{"arch": "resnet", "model": "self-supervised image encoder", "dataset": "photos of plants and fungi (iNaturalist)", "train_examples": 90422, "image_size": 32, "grayscale": true, "crop_scale_min": 0.3, "horizontal_flip": true, "color_jitter": 0.6, "method": "moco_v3", "norm": "batchnorm", "activation": "relu", "depths": [2, 5, 5], "kernel_size": 3, "stem": "single", "avg_pool_shortcut": true, "widths": [80, 128, 240], "projector_hidden": 1024, "projector_out": 128, "projector_hidden_layers": 1, "temperature": 0.2, "target_momentum": 0.996, "init": "orthogonal", "residual_init": "zero_last", "optimizer": "soap", "beta2": 0.999, "lr": 0.0023, "beta1": 0.95, "shampoo_beta": 0.999, "eps": 1e-08, "precondition_frequency": 25, "max_precond_dim": 1536, "merge_dims": false, "one_sided": true, "adamw_lr_other_params": 0.0028, "ema_decay": 0.99, "steps": 12700, "batch_size": 64, "epochs": 9.0, "lr_schedule": "wsd", "decay_fraction": 0.3, "final_lr_fraction": 0.05, "warmup_steps": 1270, "weight_decay": 0.1, "adamw_weight_decay_other_params": 0}
Rows from block 7, named by matrix and row number. Rows with one number belong to one channel. Each number is 128 + 24 x the weight over its row's rms, rounded and kept within 0 to 255. All counts start at 0. Numbers have three digits each.
# convs0: first 3x3 conv, stride 2 (model.blocks.7.convs.0.weight, 240x128x3x3), inputs 24-31, a 3x3 kernel for each
# convs1: second 3x3 conv (model.blocks.7.convs.1.weight, 240x240x3x3, transposed), outputs 24-31, a 3x3 kernel for each
convs0.59:157124129133112114131104120134087121087106149150139148157127114142107146129156152157103166170158097136132108152136114110143147140153124158165143145117169060097109134087095143141115125090142154116100106149099107099122
convs1.59:121130126140133170149135100153153146090145140122130103117164115118102154195121112140139118157146075134141153113112147130145151086138124140139146118135101096131119151137162128139167135100190123128112112125119159103106
convs0.60:130194116129138121130121150156131099120130111102173146118101143136119102167148137122128150150121134137123097096129148142103128113129137128115166116102107122114120085119104099089095115147161151168166154180101105076100
convs1.60:153066150096116122143146133106153172153109148111111131130082104150121099140101128088122083119132151139156112171111131108136099187112107113148151096073156115137124089157177181141111129138140141137162111136164121156098
convs0.61:111137125153126139134109107139148140151123118110133167146121118158124143145155131173098164144161144153100108104081145124134158149128070124192133135171103131137117140139140137163131141129093110121120106130124167110156
convs1.61:181113150139126120107156165111168165159132158117112127163109144124128087154131147154139110104116133133140125132129126115120140139097158108128137171133115150110060143120145150105135108126200118114146153104106130164121
convs0.62:134083134134154105148137101110161160136139128112125131102144107114165100115161134131098122158138103122169109133100107169187143119087118098099131114111111142110116111142120095104131099148119152115161107137149121151116
convs1.62:109131132141126128150127106093194145129122124080110141109100088115104079194165175136103140095138136133135133151152135104120119125120125117087177060083134100150119191153149158110095191127150115125119143087156152131149
convs0.63:127116091134130125102129123124080132090143133116177124141129102118088090116133110104129158097115139144102073095095135142187085161109120069145088142116133118100154119138149139063103104089138161117111140157115114123102
convs1.63:125163182130101089126179127124140093116139087090161102131135146147133156137148124140168126176089090114168138101105135146157158119141117118168090119102141144132116170113113127045167130142144144117111176114148089102110
convs0.64:127118109132132159113126156134167109103108152138153156113130138103077099138108118118072124135130145095155133086144142092162132092119098110137125119156147079124140141127155101127153138151140119127152148116110112136107
convs1.64:185134125158072153175125123156149134109082138099188110154161091137096149096144134180135121150147099124153127115129072112138151117157129146156088119112141089106128149148114098120150166103128090070110108157131107134143
convs0.65:105149153138159130136129127090118115097078151155157136139144155110111157114152170159166115119148196141121083118152120147135137137150117117115126157125126064157108137084135139112158119112160110154125111088131132145158
convs1.65:143120120162141103175150132103151157114155121139159120157157142104105135134185093161108073147134155168126127115154128078186145116182118140148155149115105108104151130169156147139134143094142128137102114150132110123121
convs0.66:139123167128130129112132158150151124127150120130143135132137087138146076120100118134130101165089112139107112121136160133118132083132133116164153132158104120120146165128104170124150135113115169163134107119145118134144
convs1.66:125161169123157171119153148123114142113112127139171163123158049126109151145124123121138177143140104112126150128112102122103199121100150133140090133102115115104113120165173114115116105181205101074160136154108113150132
convs0.67:152128152122141180102152137101132162086143137118111098129141130145123139137129130115142133126111145144125127132148086103113121114130069110101130141119114120143131103152134126125091098113138131146130151127133119100104
convs1.67:165125104111129117122101168129139209134138121109125151106090110125068113140137160153128115109141074116165173137146120079114139156114140131143164146109176119131129136118145137118114147160124175117121131112196124167116
convs0.68:123131088134125113117101116123136103075188157086128093099146125121121115173143106160132108110127145113119140121093132109135117121158143087117129115109132128109127122108118145119127102115074097123150105148124098112141
convs1.68:124149164161033148139153103091140102145137129125142142081126134097089112170191098112172077136133152151139134113126072119171146107133118113146112099121150112131121162116134124073097141106120094146110103113193104155131
convs0.69:139137137125090123113140145111123135104119140100124129122125146092130113133087174121163106087152136101153143112114101100193159134138109091147121132094114153111107070113151115120183143106144168119143134143122138142125
convs1.69:185105118105146103219069133128121142150127117097155162100138126136089116096205136140130123123155101161114152123150105061184136128165131135109139131140131127136154152125127120135137162178116122098093126151145064152138
convs0.70:143110122133135122114122132158118121108167096114125121111087140161160097131163138098119111144152113129133142102146141136119088127140155120115128118130129092120126142135113123136107178117125141145129134130066145145107
convs1.70:169186104110087132111133130078106105103141126133142124134132102083120086150127158146120136119142156122156100102083104168126150114130165149138167102104134125110121137133120103070040130136165083131132134146102127157167
convs0.71:124197093060173153102152170081060082182165113122087176140136134146117161137159129087173167121091154113100154104167145185121108116080115056136127139156132131146114094159112129165120115110144151124074130114104142113119
convs1.71:125152066160136167116102128115159159157171100107087154131127095126131051169114141144149090109115146115119122112156135094133140154150123111135133118061108110141179173114164136121109114145182175150111161118123126123144
convs0.72:123135164117135122144115123152127118134143097107127142109172172091159135095127121144163143099164094116178146107140124147092129107114147125154100174142118116143116153107113108127102140126118148109112114150126109136142
convs1.72:129124111166111116113125133128137156129108146106150102172103144154106110151132124122117146141158142135094068142118121126115131163103115076141146105089058115120167158157138112082142135184114096140136093135144154153102
convs0.73:143146124133142100108149160115135111122190131121087096121159174101127159101082148083150129116117136124128136135124138099170126122150094113115130110116125106164116098139154149083177146115145109122124141109110149143149
convs1.73:171104105135118098197142121120169183136110123140143106131087119121131097125175158140119122132145146149139126110161129091190085076144142115106127099139174135114115131150131147139126150129123121123124110113117089134129
convs0.74:114116152136141144145134139140143116100148138117136141162128117111125098136120147140118126146141145086158138121144157129154084087130134112145188139141159110119142106154097119161132130141161127128160140124107142134123
convs1.74:174107148127133137178099113135113138120088113106163123111156101081102161137116139158136123152142130142141131098135046091158170130140152147135147125115124116128121133140112109150092147105141081077095107151135119128131
convs0.75:163121130112137165108162122099124144179054091142131098126099153085085122117096103164131114126127117136088141113173143139137093161144135128165145144148154181150193147101106093142188129115150164134133151075112132118089
convs1.75:110146123142082123145165115141106149114100168144114122135153123139131156122139112093150075116123110077212093086143138173142142086124079083075089141139153156180109117126135111136114117160143141112126089129110132159143
convs0.76:092139097145114153154121117131142133110106145147118118155122115138107126154094106138099176148123118144102108113129153156171106180142131158152177148171126098136112129124128152140110117129127149108123147105107179137118
convs1.76:127115149144170137158103165125107211136093090136111168112153127105106118196142131085169107144177114120131151102142123123130122105108145111156129161123087118148124168123133147119146137128175110148101170110124115139129
convs0.77:139119106135151122134122165133144140108105144076125197129112156171139091158112169145101131152142074138159116110139153141138114114117129135130165154130114074117114106160096104099138087148127134121144138133111152155127
convs1.77:143174132122107175122110146128133091133154144119111174123095126124124061154183169124147123152147157112107078117140098137101149107103165123117133112123146113121121157156102144091059164080174098125162134143109137137136
convs0.78:117122147124157133090130115143149144151181116096094151105143157125141125095082120128143098100087121176115109154123115138127104098096089108118133133136114180149149099122126159127170094125131101149100122112156120155137
convs1.78:130133129090119130138134160120089175145093132139164070136121155099124101149123121151150132135117115161124104127137102181124106100124140141088154118204121117117109167121161118102121145152066133101143104137110102107078
convs0.79:108108134114138149098122121096116092109128156101122112112121156089121116115128107134155108101110122170117125090148169143187120102149121071123122107126163086136175118125147161117162122096164100138154146108119156148090
convs1.79:125119123183109112218082126119157111107108137145164140146149117111121140104160120113125142182123121160173121105169092084166114088192141128127122128114145097090123155146145127145141190106093131069127095156125091172119
convs0.80:085164190138131129122108139146109123139112114195112133142158175144132106136162098134129126129099159178139127147129129119117168082119098148112103103134096136123164093094104109134108140168133151156139165119139100063104
convs1.80:133110082114095094136139134099169113139098144111151106126119143108098124119107109090103102131137135159166097109123152108123135149102099112120139095105111127116122100154157145152142142149130165153184106105109150163125
convs0.81:138122178097148198118143089137144148123123154198153113153164147165149137118123097100126162103107119097099175135135141125122048075133140151128107167146115140141098130145135210142169136142096130154084102119134136128117
convs1.81:102142097124115144148136166129131135136131072125157109112125117130153124093136119121125071124172116143110140122119152089113144166117143156107105162161109118127086120117101114156122140156129128143102163110136109110125
convs0.82:106144160138130135126118122158119143162122116116149109110093142104090140141096116172150069157139125197096146124120118146122115117130168141127150106117158116114120123161097085100167114094144126121149138121152131110113
convs1.82:143138151181129135176116115093170145125119171111107128140136157111152121130098159126122119153143076127202130135137152140132136133102129171095120148150133153127124134129133132131149128120169126098107112151111103165098
convs0.83:133124102108149096120132153161127132106134132118149121114147121152156149145099141111165127138137137140144138090120087090135120127109087120117108144129078164134131125091118135141137109129132124143131128140162104111091
convs1.83:104161049152129137105149123149168159129107125121135112103132161139129147111136116157147134116143087145178139120142156138103143070121108121125084102139151110113163134142154121175127145088103136124149130094101150148141
convs0.84:114124129129116124126148082135167167135149118111155150096156148161177123126090122112120138126139094146111130137089114111116149125153098149135157111122111125088116116143119144112101125117158140109137133086165119144097
convs1.84:135132158110088139187144067122127136086162138123157096114131113168077099147157115146119125115135081092159166150125092128125160101152131078080161108112155095122107198127118157108094162129133147111107096127170104112145
convs0.85:128126108133135117141125123081144116096144133109136092122157148090105143142156163122190141097142171102113134114137137129181102127139151092131114131102163135135114131123115106132176151073136127123137134138120106117145
convs1.85:159144110161121119207109114095160113107098108105138148102111134131098127130212139158122112128151091186147143103154130125124133112182122110143129118104134103126123152153124137139101158110130130131110106137142116174149
convs0.86:156127102105098118085127153125102101128156167109089124133150140124133120126157157127152124138118158113148149146132111106158160115121139113138126128100142106140104112129113125129140107102175132116138136146120159129145
convs1.86:135138108142120126196146126124106127141161116138097173105154153062106122133143141115137099149133111127135134101144077099203134090181141155140130110149153113123149165133089096129123129145118121086128109150130118118145
convs0.87:126160123166147125137110159154115134152118172171096138137147160173165139117159136115098129137108126128136132148115119118083143088088098135119134126148157149122162104158137163163158147146174110127114116110153090109126
convs1.87:129116114176126089121166137140138087131074093157133142112136166118117137105129111132139109115105139133137130097117139105141136128105147124175102202126143090149094087117073127171152124157159126103103152141133127095115
convs0.88:085154130129148153119160137175118140121105174120114119142132106161163132167141120182075110156157108140120164106148112128104141140116115133161134144114098119096138146197140171138143158107088100144132087156173123101134
convs1.88:154121128138102153118150095111170070155164167119115104168091154110092127135106156097138122120167076149131130125126146106146117147127141141162097164157140183096064113176146135118132139161151128131135126116114165117140
convs0.89:150152115148128161113126148131136163127129143123166111147150166127094138102154132109107141070088155131132170134114119080116128114109141121095084097110110122143148110139085099130110178150106112113169140137181148103066
convs1.89:173102097124061125141138150139148137110072174140123130143120110107065151140152103077114115119125133141129125146134139084147126162115139142129131113114178093098108108139145153139121137152127188131145109166136127124115
convs0.90:129129146132149127125121129157103149136144152113125130140139151134150117123084109104128126146096100167114095097166114099124109127070116119137155121114101122171141105102134130089174120128140105125100091106102140143109
convs1.90:162139118103086133098138146126105140086173112121165111143105160134098118151142070116147154133099110157148087141131125137126144078173113067121115155133154145104141157159141174081096132094090130117162128133092110115113
convs0.91:110121120122140149147139137146140170162154160109130124140129121109101119156156172090129130117109138167130134137109155195181086100097126126116142121109128158138097102185079120137173112100131127128123155118116141100114
convs1.91:153137128133161151165101142144156130115141103122095110156116163127102101112115159148143132105119078124172125129148146088138077142166116134160140181066135164138092126123156182094141139126140110141122110145117065126104
convs0.92:108116115117125157129155142138168179074109167069131135127151124138109118119145118121149076098110107122131163092128125146137111118142143104114121129136101126107097106133124123106137128161146174146138169148143134113130
convs1.92:216104109115142130101114139120137150165148146116110160102099117135054090148177149134111108114169096094114150137158120112126139200089157117120137133117150116128166145127128123102106158167151141153144108108188113141122
convs0.93:149127103141128117101138113165164089139115113094160127133136142140103123139124106168144116133181091132158121154115126088121109145128115135178137120129151133117154108124194113157151144151161126137132153151117136140137
convs1.93:144125118114127149108161089126117157160081138132118093115127157142134134118133102119165133128117119111134119114150113135167115077160133113104098133140120068138112145133165137147115137123140149117162149114119165125150
convs0.94:105136091151117092158106135127112101157110094131142133173114113146107095137143083140118174134134132117142132130096150129151114148155127142130172092148161157160109112131118150156122124139107135130087123130105127142104
convs1.94:140113132090121159135143171119128161134145138118097128151131149092159095173093127085195074080129101114112133091151130119120118121139116148105060134127152137122103117141136130136130132133146139145140120101107126135163
convs0.95:163137100138118126151140132120146140138140130172154141137102121134155145153154170140092123148115133109132069135101119133133132091129082122100167135123129127102131146097116078098095122163136156146171134150104100112121
convs1.95:099043166131115091155131114129136155173131114118137162111084103123101111142123130123134074137159145121150168112150124099134128189091064113152170056094116128126157161160146150102109140149117143137185158098139132154147
convs0.96:171115143122108137148153135163151150133114133131124142144145110100114167160126148157140129125132128096118118123145126148171093164111121146137134135111134092093066169124115125110112093101149131090120125133087088125116
convs1.96:128115165176171104139133119118214126123144113110110117131135131086101102168113173149146159150122054119158133125135145084156141111167115113145159146107137140130069116155160168122134131101166141143092109131114095140123
convs0.97:149163140132113125162122113111166150103125132158123122149112106158119098135139151170113137168110120108133134111111134127126171112121112138167142147143112129114107093107121120138145127136135123134108116137090113136119
convs1.97:120120167113156167157106115151127131085166163126129130125151095136117109155127121131079101148125099121066136113113118111148144136160136151114126122121111141097148168106159103073110160120166100126131120152148111127139