{"arch": "resnet", "model": "self-supervised image encoder", "dataset": "photos of plants and fungi (iNaturalist)", "train_examples": 90422, "image_size": 32, "grayscale": true, "crop_scale_min": 0.3, "horizontal_flip": true, "color_jitter": 0.6, "method": "moco_v3", "norm": "batchnorm", "hidden_act": "relu", "depths": [2, 5, 5], "kernel_size": 3, "stem": "single", "avg_pool_shortcut": true, "widths": [80, 128, 240], "projector_hidden": 1024, "projector_out": 128, "projector_hidden_layers": 1, "temperature": 0.2, "target_momentum": 0.996, "init": "orthogonal", "residual_init": "zero_last", "optimizer": "soap", "beta2": 0.999, "learning_rate": 0.0023, "beta1": 0.95, "shampoo_beta": 0.999, "eps": 1e-08, "precondition_frequency": 25, "max_precond_dim": 1536, "merge_dims": false, "one_sided": true, "adamw_lr_other_params": 0.0028, "ema_decay": 0.99, "max_steps": 12700, "batch_size": 64, "epochs": 9.0, "lr_schedule": "wsd", "decay_fraction": 0.3, "final_lr_fraction": 0.05, "warmup_steps": 1270, "weight_decay": 0.1, "adamw_weight_decay_other_params": 0}
Rows from block 8, named by matrix and row number. Rows with one number belong to one channel. Each number is 50 + 15 x the weight over its row's rms, rounded and kept within 0 to 99. All counts start at 0. After the name is the row's rms in percent of the matrix's.
# convs0: first 3x3 conv (model.blocks.8.convs.0.weight, 240x240x3x3), inputs 150-164, a 3x3 kernel for each
# convs1: second 3x3 conv (model.blocks.8.convs.1.weight, 240x240x3x3, transposed), outputs 150-164, a 3x3 kernel for each
convs0.206 076:59 56 63 38 49 21 44 57 61 25 68 47 40 33 57 31 99 80 46 38 74 34 38 65 30 38 37 47 57 36 34 58 77 41 27 24 52 35 61 53 58 53 31 54 47 55 47 43 62 58 31 31 43 72 44 43 57 56 38 70 51 34 31 52 53 36 55 42 58 48 38 52 26 45 49 53 54 74 28 46 56 23 55 47 46 50 53 29 27 53 44 44 56 26 55 69 43 33 50 44 74 61 23 81 54 39 65 43 43 36 49 49 61 54 55 41 59 33 57 88 69 38 09 52 38 33 52 35 39 37 69 60 54 54 49
convs1.206 082:50 54 57 38 28 66 84 35 31 50 41 45 56 68 62 33 29 48 50 56 40 60 56 74 33 35 36 56 47 65 78 59 63 31 52 62 84 17 72 58 50 38 35 23 44 40 61 42 80 42 42 70 36 45 40 35 46 49 55 41 66 52 44 43 52 56 59 57 30 36 39 69 62 56 57 65 33 62 80 62 40 57 55 65 61 70 66 34 40 67 62 33 23 68 73 34 27 59 59 49 16 59 30 50 64 66 24 49 39 66 70 61 39 52 44 45 20 50 69 46 30 34 29 39 68 45 66 50 56 60 42 58 59 33 36
convs0.207 108:53 40 45 17 60 60 36 37 14 26 43 38 42 54 62 35 53 48 69 37 40 34 68 57 31 30 46 53 34 17 38 53 46 32 17 05 39 62 39 42 67 43 34 63 68 54 60 33 58 37 63 35 54 28 65 53 50 70 57 49 31 56 42 49 51 36 83 32 44 70 62 37 41 53 33 47 73 39 39 54 48 29 63 38 34 63 64 47 61 57 71 28 47 53 38 56 57 44 41 49 37 53 59 52 63 33 37 27 56 39 40 65 48 52 74 36 53 39 31 38 39 60 43 32 77 34 59 36 47 45 63 58 59 46 45
convs1.207 106:38 59 48 26 57 57 75 61 45 63 67 67 52 20 55 62 57 46 58 62 75 46 41 58 65 75 45 64 59 77 54 49 61 66 40 26 61 39 64 52 77 66 57 62 40 56 35 51 64 56 00 44 50 65 54 66 34 48 74 75 23 38 60 53 60 56 50 27 47 75 77 65 38 42 35 54 49 52 57 49 73 59 58 46 44 45 75 43 59 63 67 35 62 46 66 10 37 49 35 58 38 23 61 40 29 41 60 54 44 58 65 26 48 34 67 32 65 55 30 45 37 33 43 39 42 26 61 57 69 59 47 55 60 56 55
convs0.208 091:70 60 23 43 34 94 52 84 60 68 48 43 69 45 46 74 31 63 49 53 26 45 48 48 40 61 51 42 37 65 58 36 53 75 48 50 62 47 55 36 60 51 47 71 45 68 38 15 57 36 41 59 40 48 51 42 34 41 50 39 34 39 60 33 58 41 31 39 41 25 50 50 54 41 57 51 68 36 22 58 62 24 80 39 42 58 53 44 60 69 51 45 56 67 57 56 56 71 51 50 30 51 29 34 43 47 53 55 32 71 34 46 41 57 45 30 51 55 45 35 39 46 53 42 40 69 44 33 48 41 42 34 35 23 51
convs1.208 095:54 27 47 35 30 67 46 64 54 56 48 61 55 32 55 24 64 41 46 43 66 50 50 64 77 55 38 25 41 52 43 39 34 48 48 37 45 48 74 48 51 40 63 70 25 33 43 51 50 60 34 27 62 48 28 61 70 18 25 48 27 39 41 68 76 56 61 48 63 25 38 27 43 60 34 61 64 48 55 62 56 36 44 50 56 23 60 49 66 40 37 49 43 38 45 67 54 33 55 19 22 43 57 50 42 44 33 73 56 48 76 29 61 54 57 37 34 40 60 55 56 34 57 47 50 62 51 42 56 72 50 50 48 51 66
convs0.209 099:64 53 54 21 52 51 67 68 55 39 48 74 39 70 52 39 42 52 64 58 63 46 59 28 52 44 41 46 43 48 47 69 50 15 48 43 58 30 28 28 49 58 56 34 57 48 46 81 55 39 55 33 55 42 42 67 57 45 58 57 53 42 60 39 47 35 58 70 53 43 58 82 52 63 52 47 53 46 41 47 58 60 99 49 69 48 56 52 55 54 60 41 56 45 52 46 55 32 43 47 69 38 55 56 47 36 39 50 52 36 23 54 31 65 56 58 48 69 44 20 57 33 78 25 52 70 37 38 57 30 77 56 37 44 55
convs1.209 102:40 44 90 38 40 39 78 30 40 43 55 83 50 56 39 44 27 43 51 63 47 48 41 21 43 47 69 48 57 53 48 45 65 66 35 59 44 25 32 37 30 61 40 57 69 32 31 73 37 43 37 82 69 79 50 69 58 78 41 66 27 32 08 39 52 36 36 61 57 54 81 54 55 50 42 50 20 64 43 97 60 50 49 24 72 44 58 30 52 58 42 37 62 53 65 23 44 55 45 39 37 38 35 47 56 65 45 46 46 50 62 60 30 65 32 54 48 32 40 46 45 71 75 71 32 50 46 71 52 51 52 47 54 53 43
convs0.210 114:58 36 67 62 65 49 38 40 45 31 14 72 78 64 72 15 60 40 52 45 44 62 60 48 30 64 39 65 24 60 40 58 65 36 27 78 15 60 11 60 75 48 44 52 39 21 37 65 98 51 69 14 58 67 48 48 32 39 66 60 52 38 50 47 42 44 23 49 48 49 54 45 21 37 47 77 66 55 36 53 53 47 48 42 27 59 23 40 51 64 34 40 49 46 66 66 52 35 57 32 33 69 46 50 50 43 54 56 55 46 41 33 30 68 56 50 40 10 44 19 99 79 65 22 71 28 52 44 52 06 47 71 35 47 57
convs1.210 107:65 21 44 52 33 42 58 30 37 28 55 26 46 56 42 56 38 60 58 22 47 49 45 39 66 53 41 42 36 73 53 38 62 29 55 50 61 64 30 46 55 17 73 52 47 44 34 38 19 67 20 77 29 65 45 70 50 48 66 79 40 57 18 63 38 40 58 85 57 55 41 47 52 37 67 52 62 47 55 41 46 46 58 42 51 51 36 61 50 35 23 50 77 34 42 35 62 46 61 49 43 61 45 35 35 36 46 60 61 67 52 53 65 44 47 44 56 36 45 49 99 34 38 34 58 51 57 29 42 44 50 45 53 28 59
convs0.211 107:70 28 56 65 39 56 40 44 50 46 65 60 85 54 43 47 67 28 57 29 60 44 72 40 49 21 51 93 51 44 56 39 37 99 63 41 56 99 28 67 89 44 34 99 21 41 47 29 35 63 66 59 56 47 58 46 40 69 51 45 51 41 58 63 47 46 63 37 59 31 52 53 45 66 31 43 42 37 44 70 32 39 55 48 46 54 42 43 65 46 49 60 40 76 49 29 40 51 43 64 48 41 60 26 34 63 43 60 56 38 54 60 49 42 34 56 47 32 99 37 41 99 02 21 99 00 67 52 49 83 37 45 71 26 41
convs1.211 107:53 37 70 39 91 13 62 67 06 62 48 53 37 51 51 43 41 59 41 70 78 62 50 63 57 52 41 52 32 38 51 46 50 52 28 21 46 67 36 36 62 35 51 58 35 62 14 34 57 28 25 57 41 62 55 36 61 45 46 65 39 37 45 35 74 79 54 53 73 48 62 48 48 45 52 58 41 47 45 36 77 47 52 61 49 31 83 46 58 69 53 56 26 44 33 62 60 66 45 52 29 45 55 26 26 61 34 40 45 40 36 44 61 65 52 36 71 42 42 39 50 47 62 40 71 09 57 52 58 49 70 47 49 55 60
convs0.212 097:69 52 34 65 39 35 71 40 67 52 50 67 41 40 53 33 68 28 39 42 46 40 32 46 65 37 30 48 68 21 56 55 47 49 85 22 61 39 53 41 42 42 53 46 52 56 16 55 55 39 55 42 65 41 36 71 43 70 45 50 38 56 31 38 75 39 55 42 52 57 51 39 35 41 59 76 37 42 52 41 41 34 46 57 96 21 31 70 54 32 61 32 50 45 47 57 67 37 42 59 54 24 98 43 54 26 53 37 61 38 55 55 46 43 86 49 45 50 47 60 27 56 36 35 21 50 43 70 31 49 45 66 39 44 51
convs1.212 098:50 42 19 29 55 46 71 53 55 64 55 67 62 61 43 44 38 55 55 49 37 45 70 46 42 44 59 43 64 53 65 54 60 39 48 48 51 42 57 45 47 53 55 46 37 59 50 70 49 47 37 33 72 41 74 68 52 37 53 64 54 53 42 51 40 48 52 47 46 56 71 61 36 66 64 71 14 70 44 67 61 59 46 51 70 61 53 40 41 49 43 50 68 66 51 57 36 47 57 68 40 46 60 69 69 64 59 68 50 52 72 68 32 50 41 23 49 47 57 50 24 43 30 61 28 26 50 64 51 62 54 67 53 57 39
convs0.213 104:54 41 50 64 40 49 51 54 54 34 52 54 41 70 65 85 45 59 54 74 66 44 42 36 44 40 54 26 58 36 45 35 15 35 50 55 50 47 38 50 49 35 60 45 61 36 28 74 38 46 53 62 48 48 22 70 36 42 44 25 43 37 46 58 50 62 72 54 57 48 43 47 47 54 36 32 13 45 38 58 56 60 56 55 18 38 27 74 55 90 39 62 49 36 47 69 48 68 64 43 29 71 51 43 51 62 65 77 34 58 32 37 49 50 48 59 30 26 30 40 48 56 23 61 54 49 36 76 57 67 67 37 57 45 57
convs1.213 110:77 46 56 24 39 66 51 55 59 70 59 44 46 52 57 50 55 37 48 59 47 64 55 79 61 35 45 44 45 38 71 62 44 62 18 28 68 57 57 56 80 65 58 32 30 64 40 61 40 39 50 50 51 78 60 31 46 55 74 54 39 46 47 55 70 41 67 45 59 71 42 54 63 74 61 45 43 26 38 87 53 40 40 33 42 75 72 49 63 60 45 41 40 46 36 73 21 78 48 67 43 53 39 66 19 43 73 31 45 51 54 49 68 31 55 66 23 31 31 44 52 64 99 35 41 74 53 64 37 71 42 49 71 36 54
convs0.214 097:38 42 29 59 54 38 40 44 23 46 20 26 47 49 47 54 64 81 74 59 60 25 54 38 43 54 46 41 33 65 57 54 63 54 31 97 06 50 38 62 48 47 31 62 49 47 51 24 74 45 61 66 73 65 35 48 50 73 41 47 36 46 62 34 41 43 75 25 49 31 62 45 60 45 72 38 47 61 71 54 47 66 37 80 39 65 61 56 49 54 70 61 61 65 59 51 59 47 55 61 26 56 31 42 82 57 24 71 29 48 28 52 61 60 39 39 52 33 28 35 56 59 66 60 70 44 30 54 51 29 47 46 54 39 65
convs1.214 114:29 42 57 60 54 61 60 55 57 45 31 54 51 31 43 38 34 54 58 52 44 47 35 45 48 62 15 52 52 48 45 49 52 75 60 83 50 67 40 27 32 22 64 22 43 52 51 40 72 60 31 57 67 50 39 49 53 47 49 57 67 38 47 72 50 45 49 43 35 55 31 38 53 28 64 46 45 62 56 46 33 53 54 68 58 36 43 56 53 54 57 23 51 68 51 80 24 61 55 43 52 57 73 49 68 45 44 43 59 64 40 22 37 24 63 50 63 55 55 41 29 41 30 48 50 25 45 19 57 39 60 44 43 50 37
convs0.215 104:34 64 53 14 66 73 25 25 54 14 62 76 62 71 65 55 53 54 45 72 39 64 66 56 35 56 40 42 42 86 39 80 58 12 55 99 99 79 55 80 67 79 72 86 61 30 70 36 49 43 73 40 74 40 51 75 46 67 47 58 50 61 75 41 74 32 82 51 41 53 59 80 56 49 48 56 58 37 37 68 41 44 73 36 58 62 46 25 60 60 60 68 54 47 57 80 22 59 37 27 56 59 27 37 72 37 47 51 54 43 59 55 65 47 66 37 66 25 77 43 70 43 71 61 67 29 27 36 43 37 61 75 58 32 51
convs1.215 116:60 43 56 51 38 51 33 42 29 46 41 49 60 40 78 51 38 33 69 43 49 43 43 69 43 40 32 32 30 59 21 33 69 43 43 35 55 45 48 54 37 69 56 56 29 51 28 42 55 29 29 42 60 63 50 61 54 67 68 68 48 25 29 39 67 54 54 36 50 73 78 55 31 44 46 65 69 49 71 71 58 62 65 62 48 70 67 54 62 54 49 71 68 38 40 36 15 33 67 57 36 53 39 31 60 63 48 36 73 46 53 48 71 52 40 47 57 41 60 23 63 50 54 48 40 54 69 43 44 76 54 36 81 47 63
convs0.216 100:42 53 67 53 45 33 67 79 84 72 66 47 41 55 31 37 50 72 39 53 67 60 53 31 48 50 48 43 32 71 43 34 40 49 55 48 20 28 42 53 23 53 44 62 26 39 75 43 49 64 47 37 54 63 33 63 43 35 19 48 55 53 25 47 33 41 28 39 56 64 41 43 40 84 43 45 36 47 35 44 53 29 95 47 49 62 37 44 44 70 74 34 44 37 54 55 60 84 42 38 73 49 42 39 25 53 45 50 53 31 49 43 76 71 56 33 54 33 28 42 44 58 31 47 54 48 51 61 53 46 48 18 59 50 51
convs1.216 099:47 55 49 48 48 38 44 48 24 18 56 59 68 41 64 53 47 26 64 68 52 16 40 63 58 58 55 53 39 48 75 46 55 70 39 40 68 27 60 69 29 42 53 69 69 47 18 79 76 42 28 47 64 59 57 66 47 37 38 25 37 40 37 51 95 38 66 65 52 45 52 52 61 56 47 39 58 50 35 65 55 22 57 27 72 40 66 26 46 68 26 43 55 64 43 79 27 49 47 49 43 42 33 27 62 68 58 58 64 28 49 40 52 57 64 52 51 32 44 45 81 74 87 48 19 68 51 57 54 65 39 53 60 39 51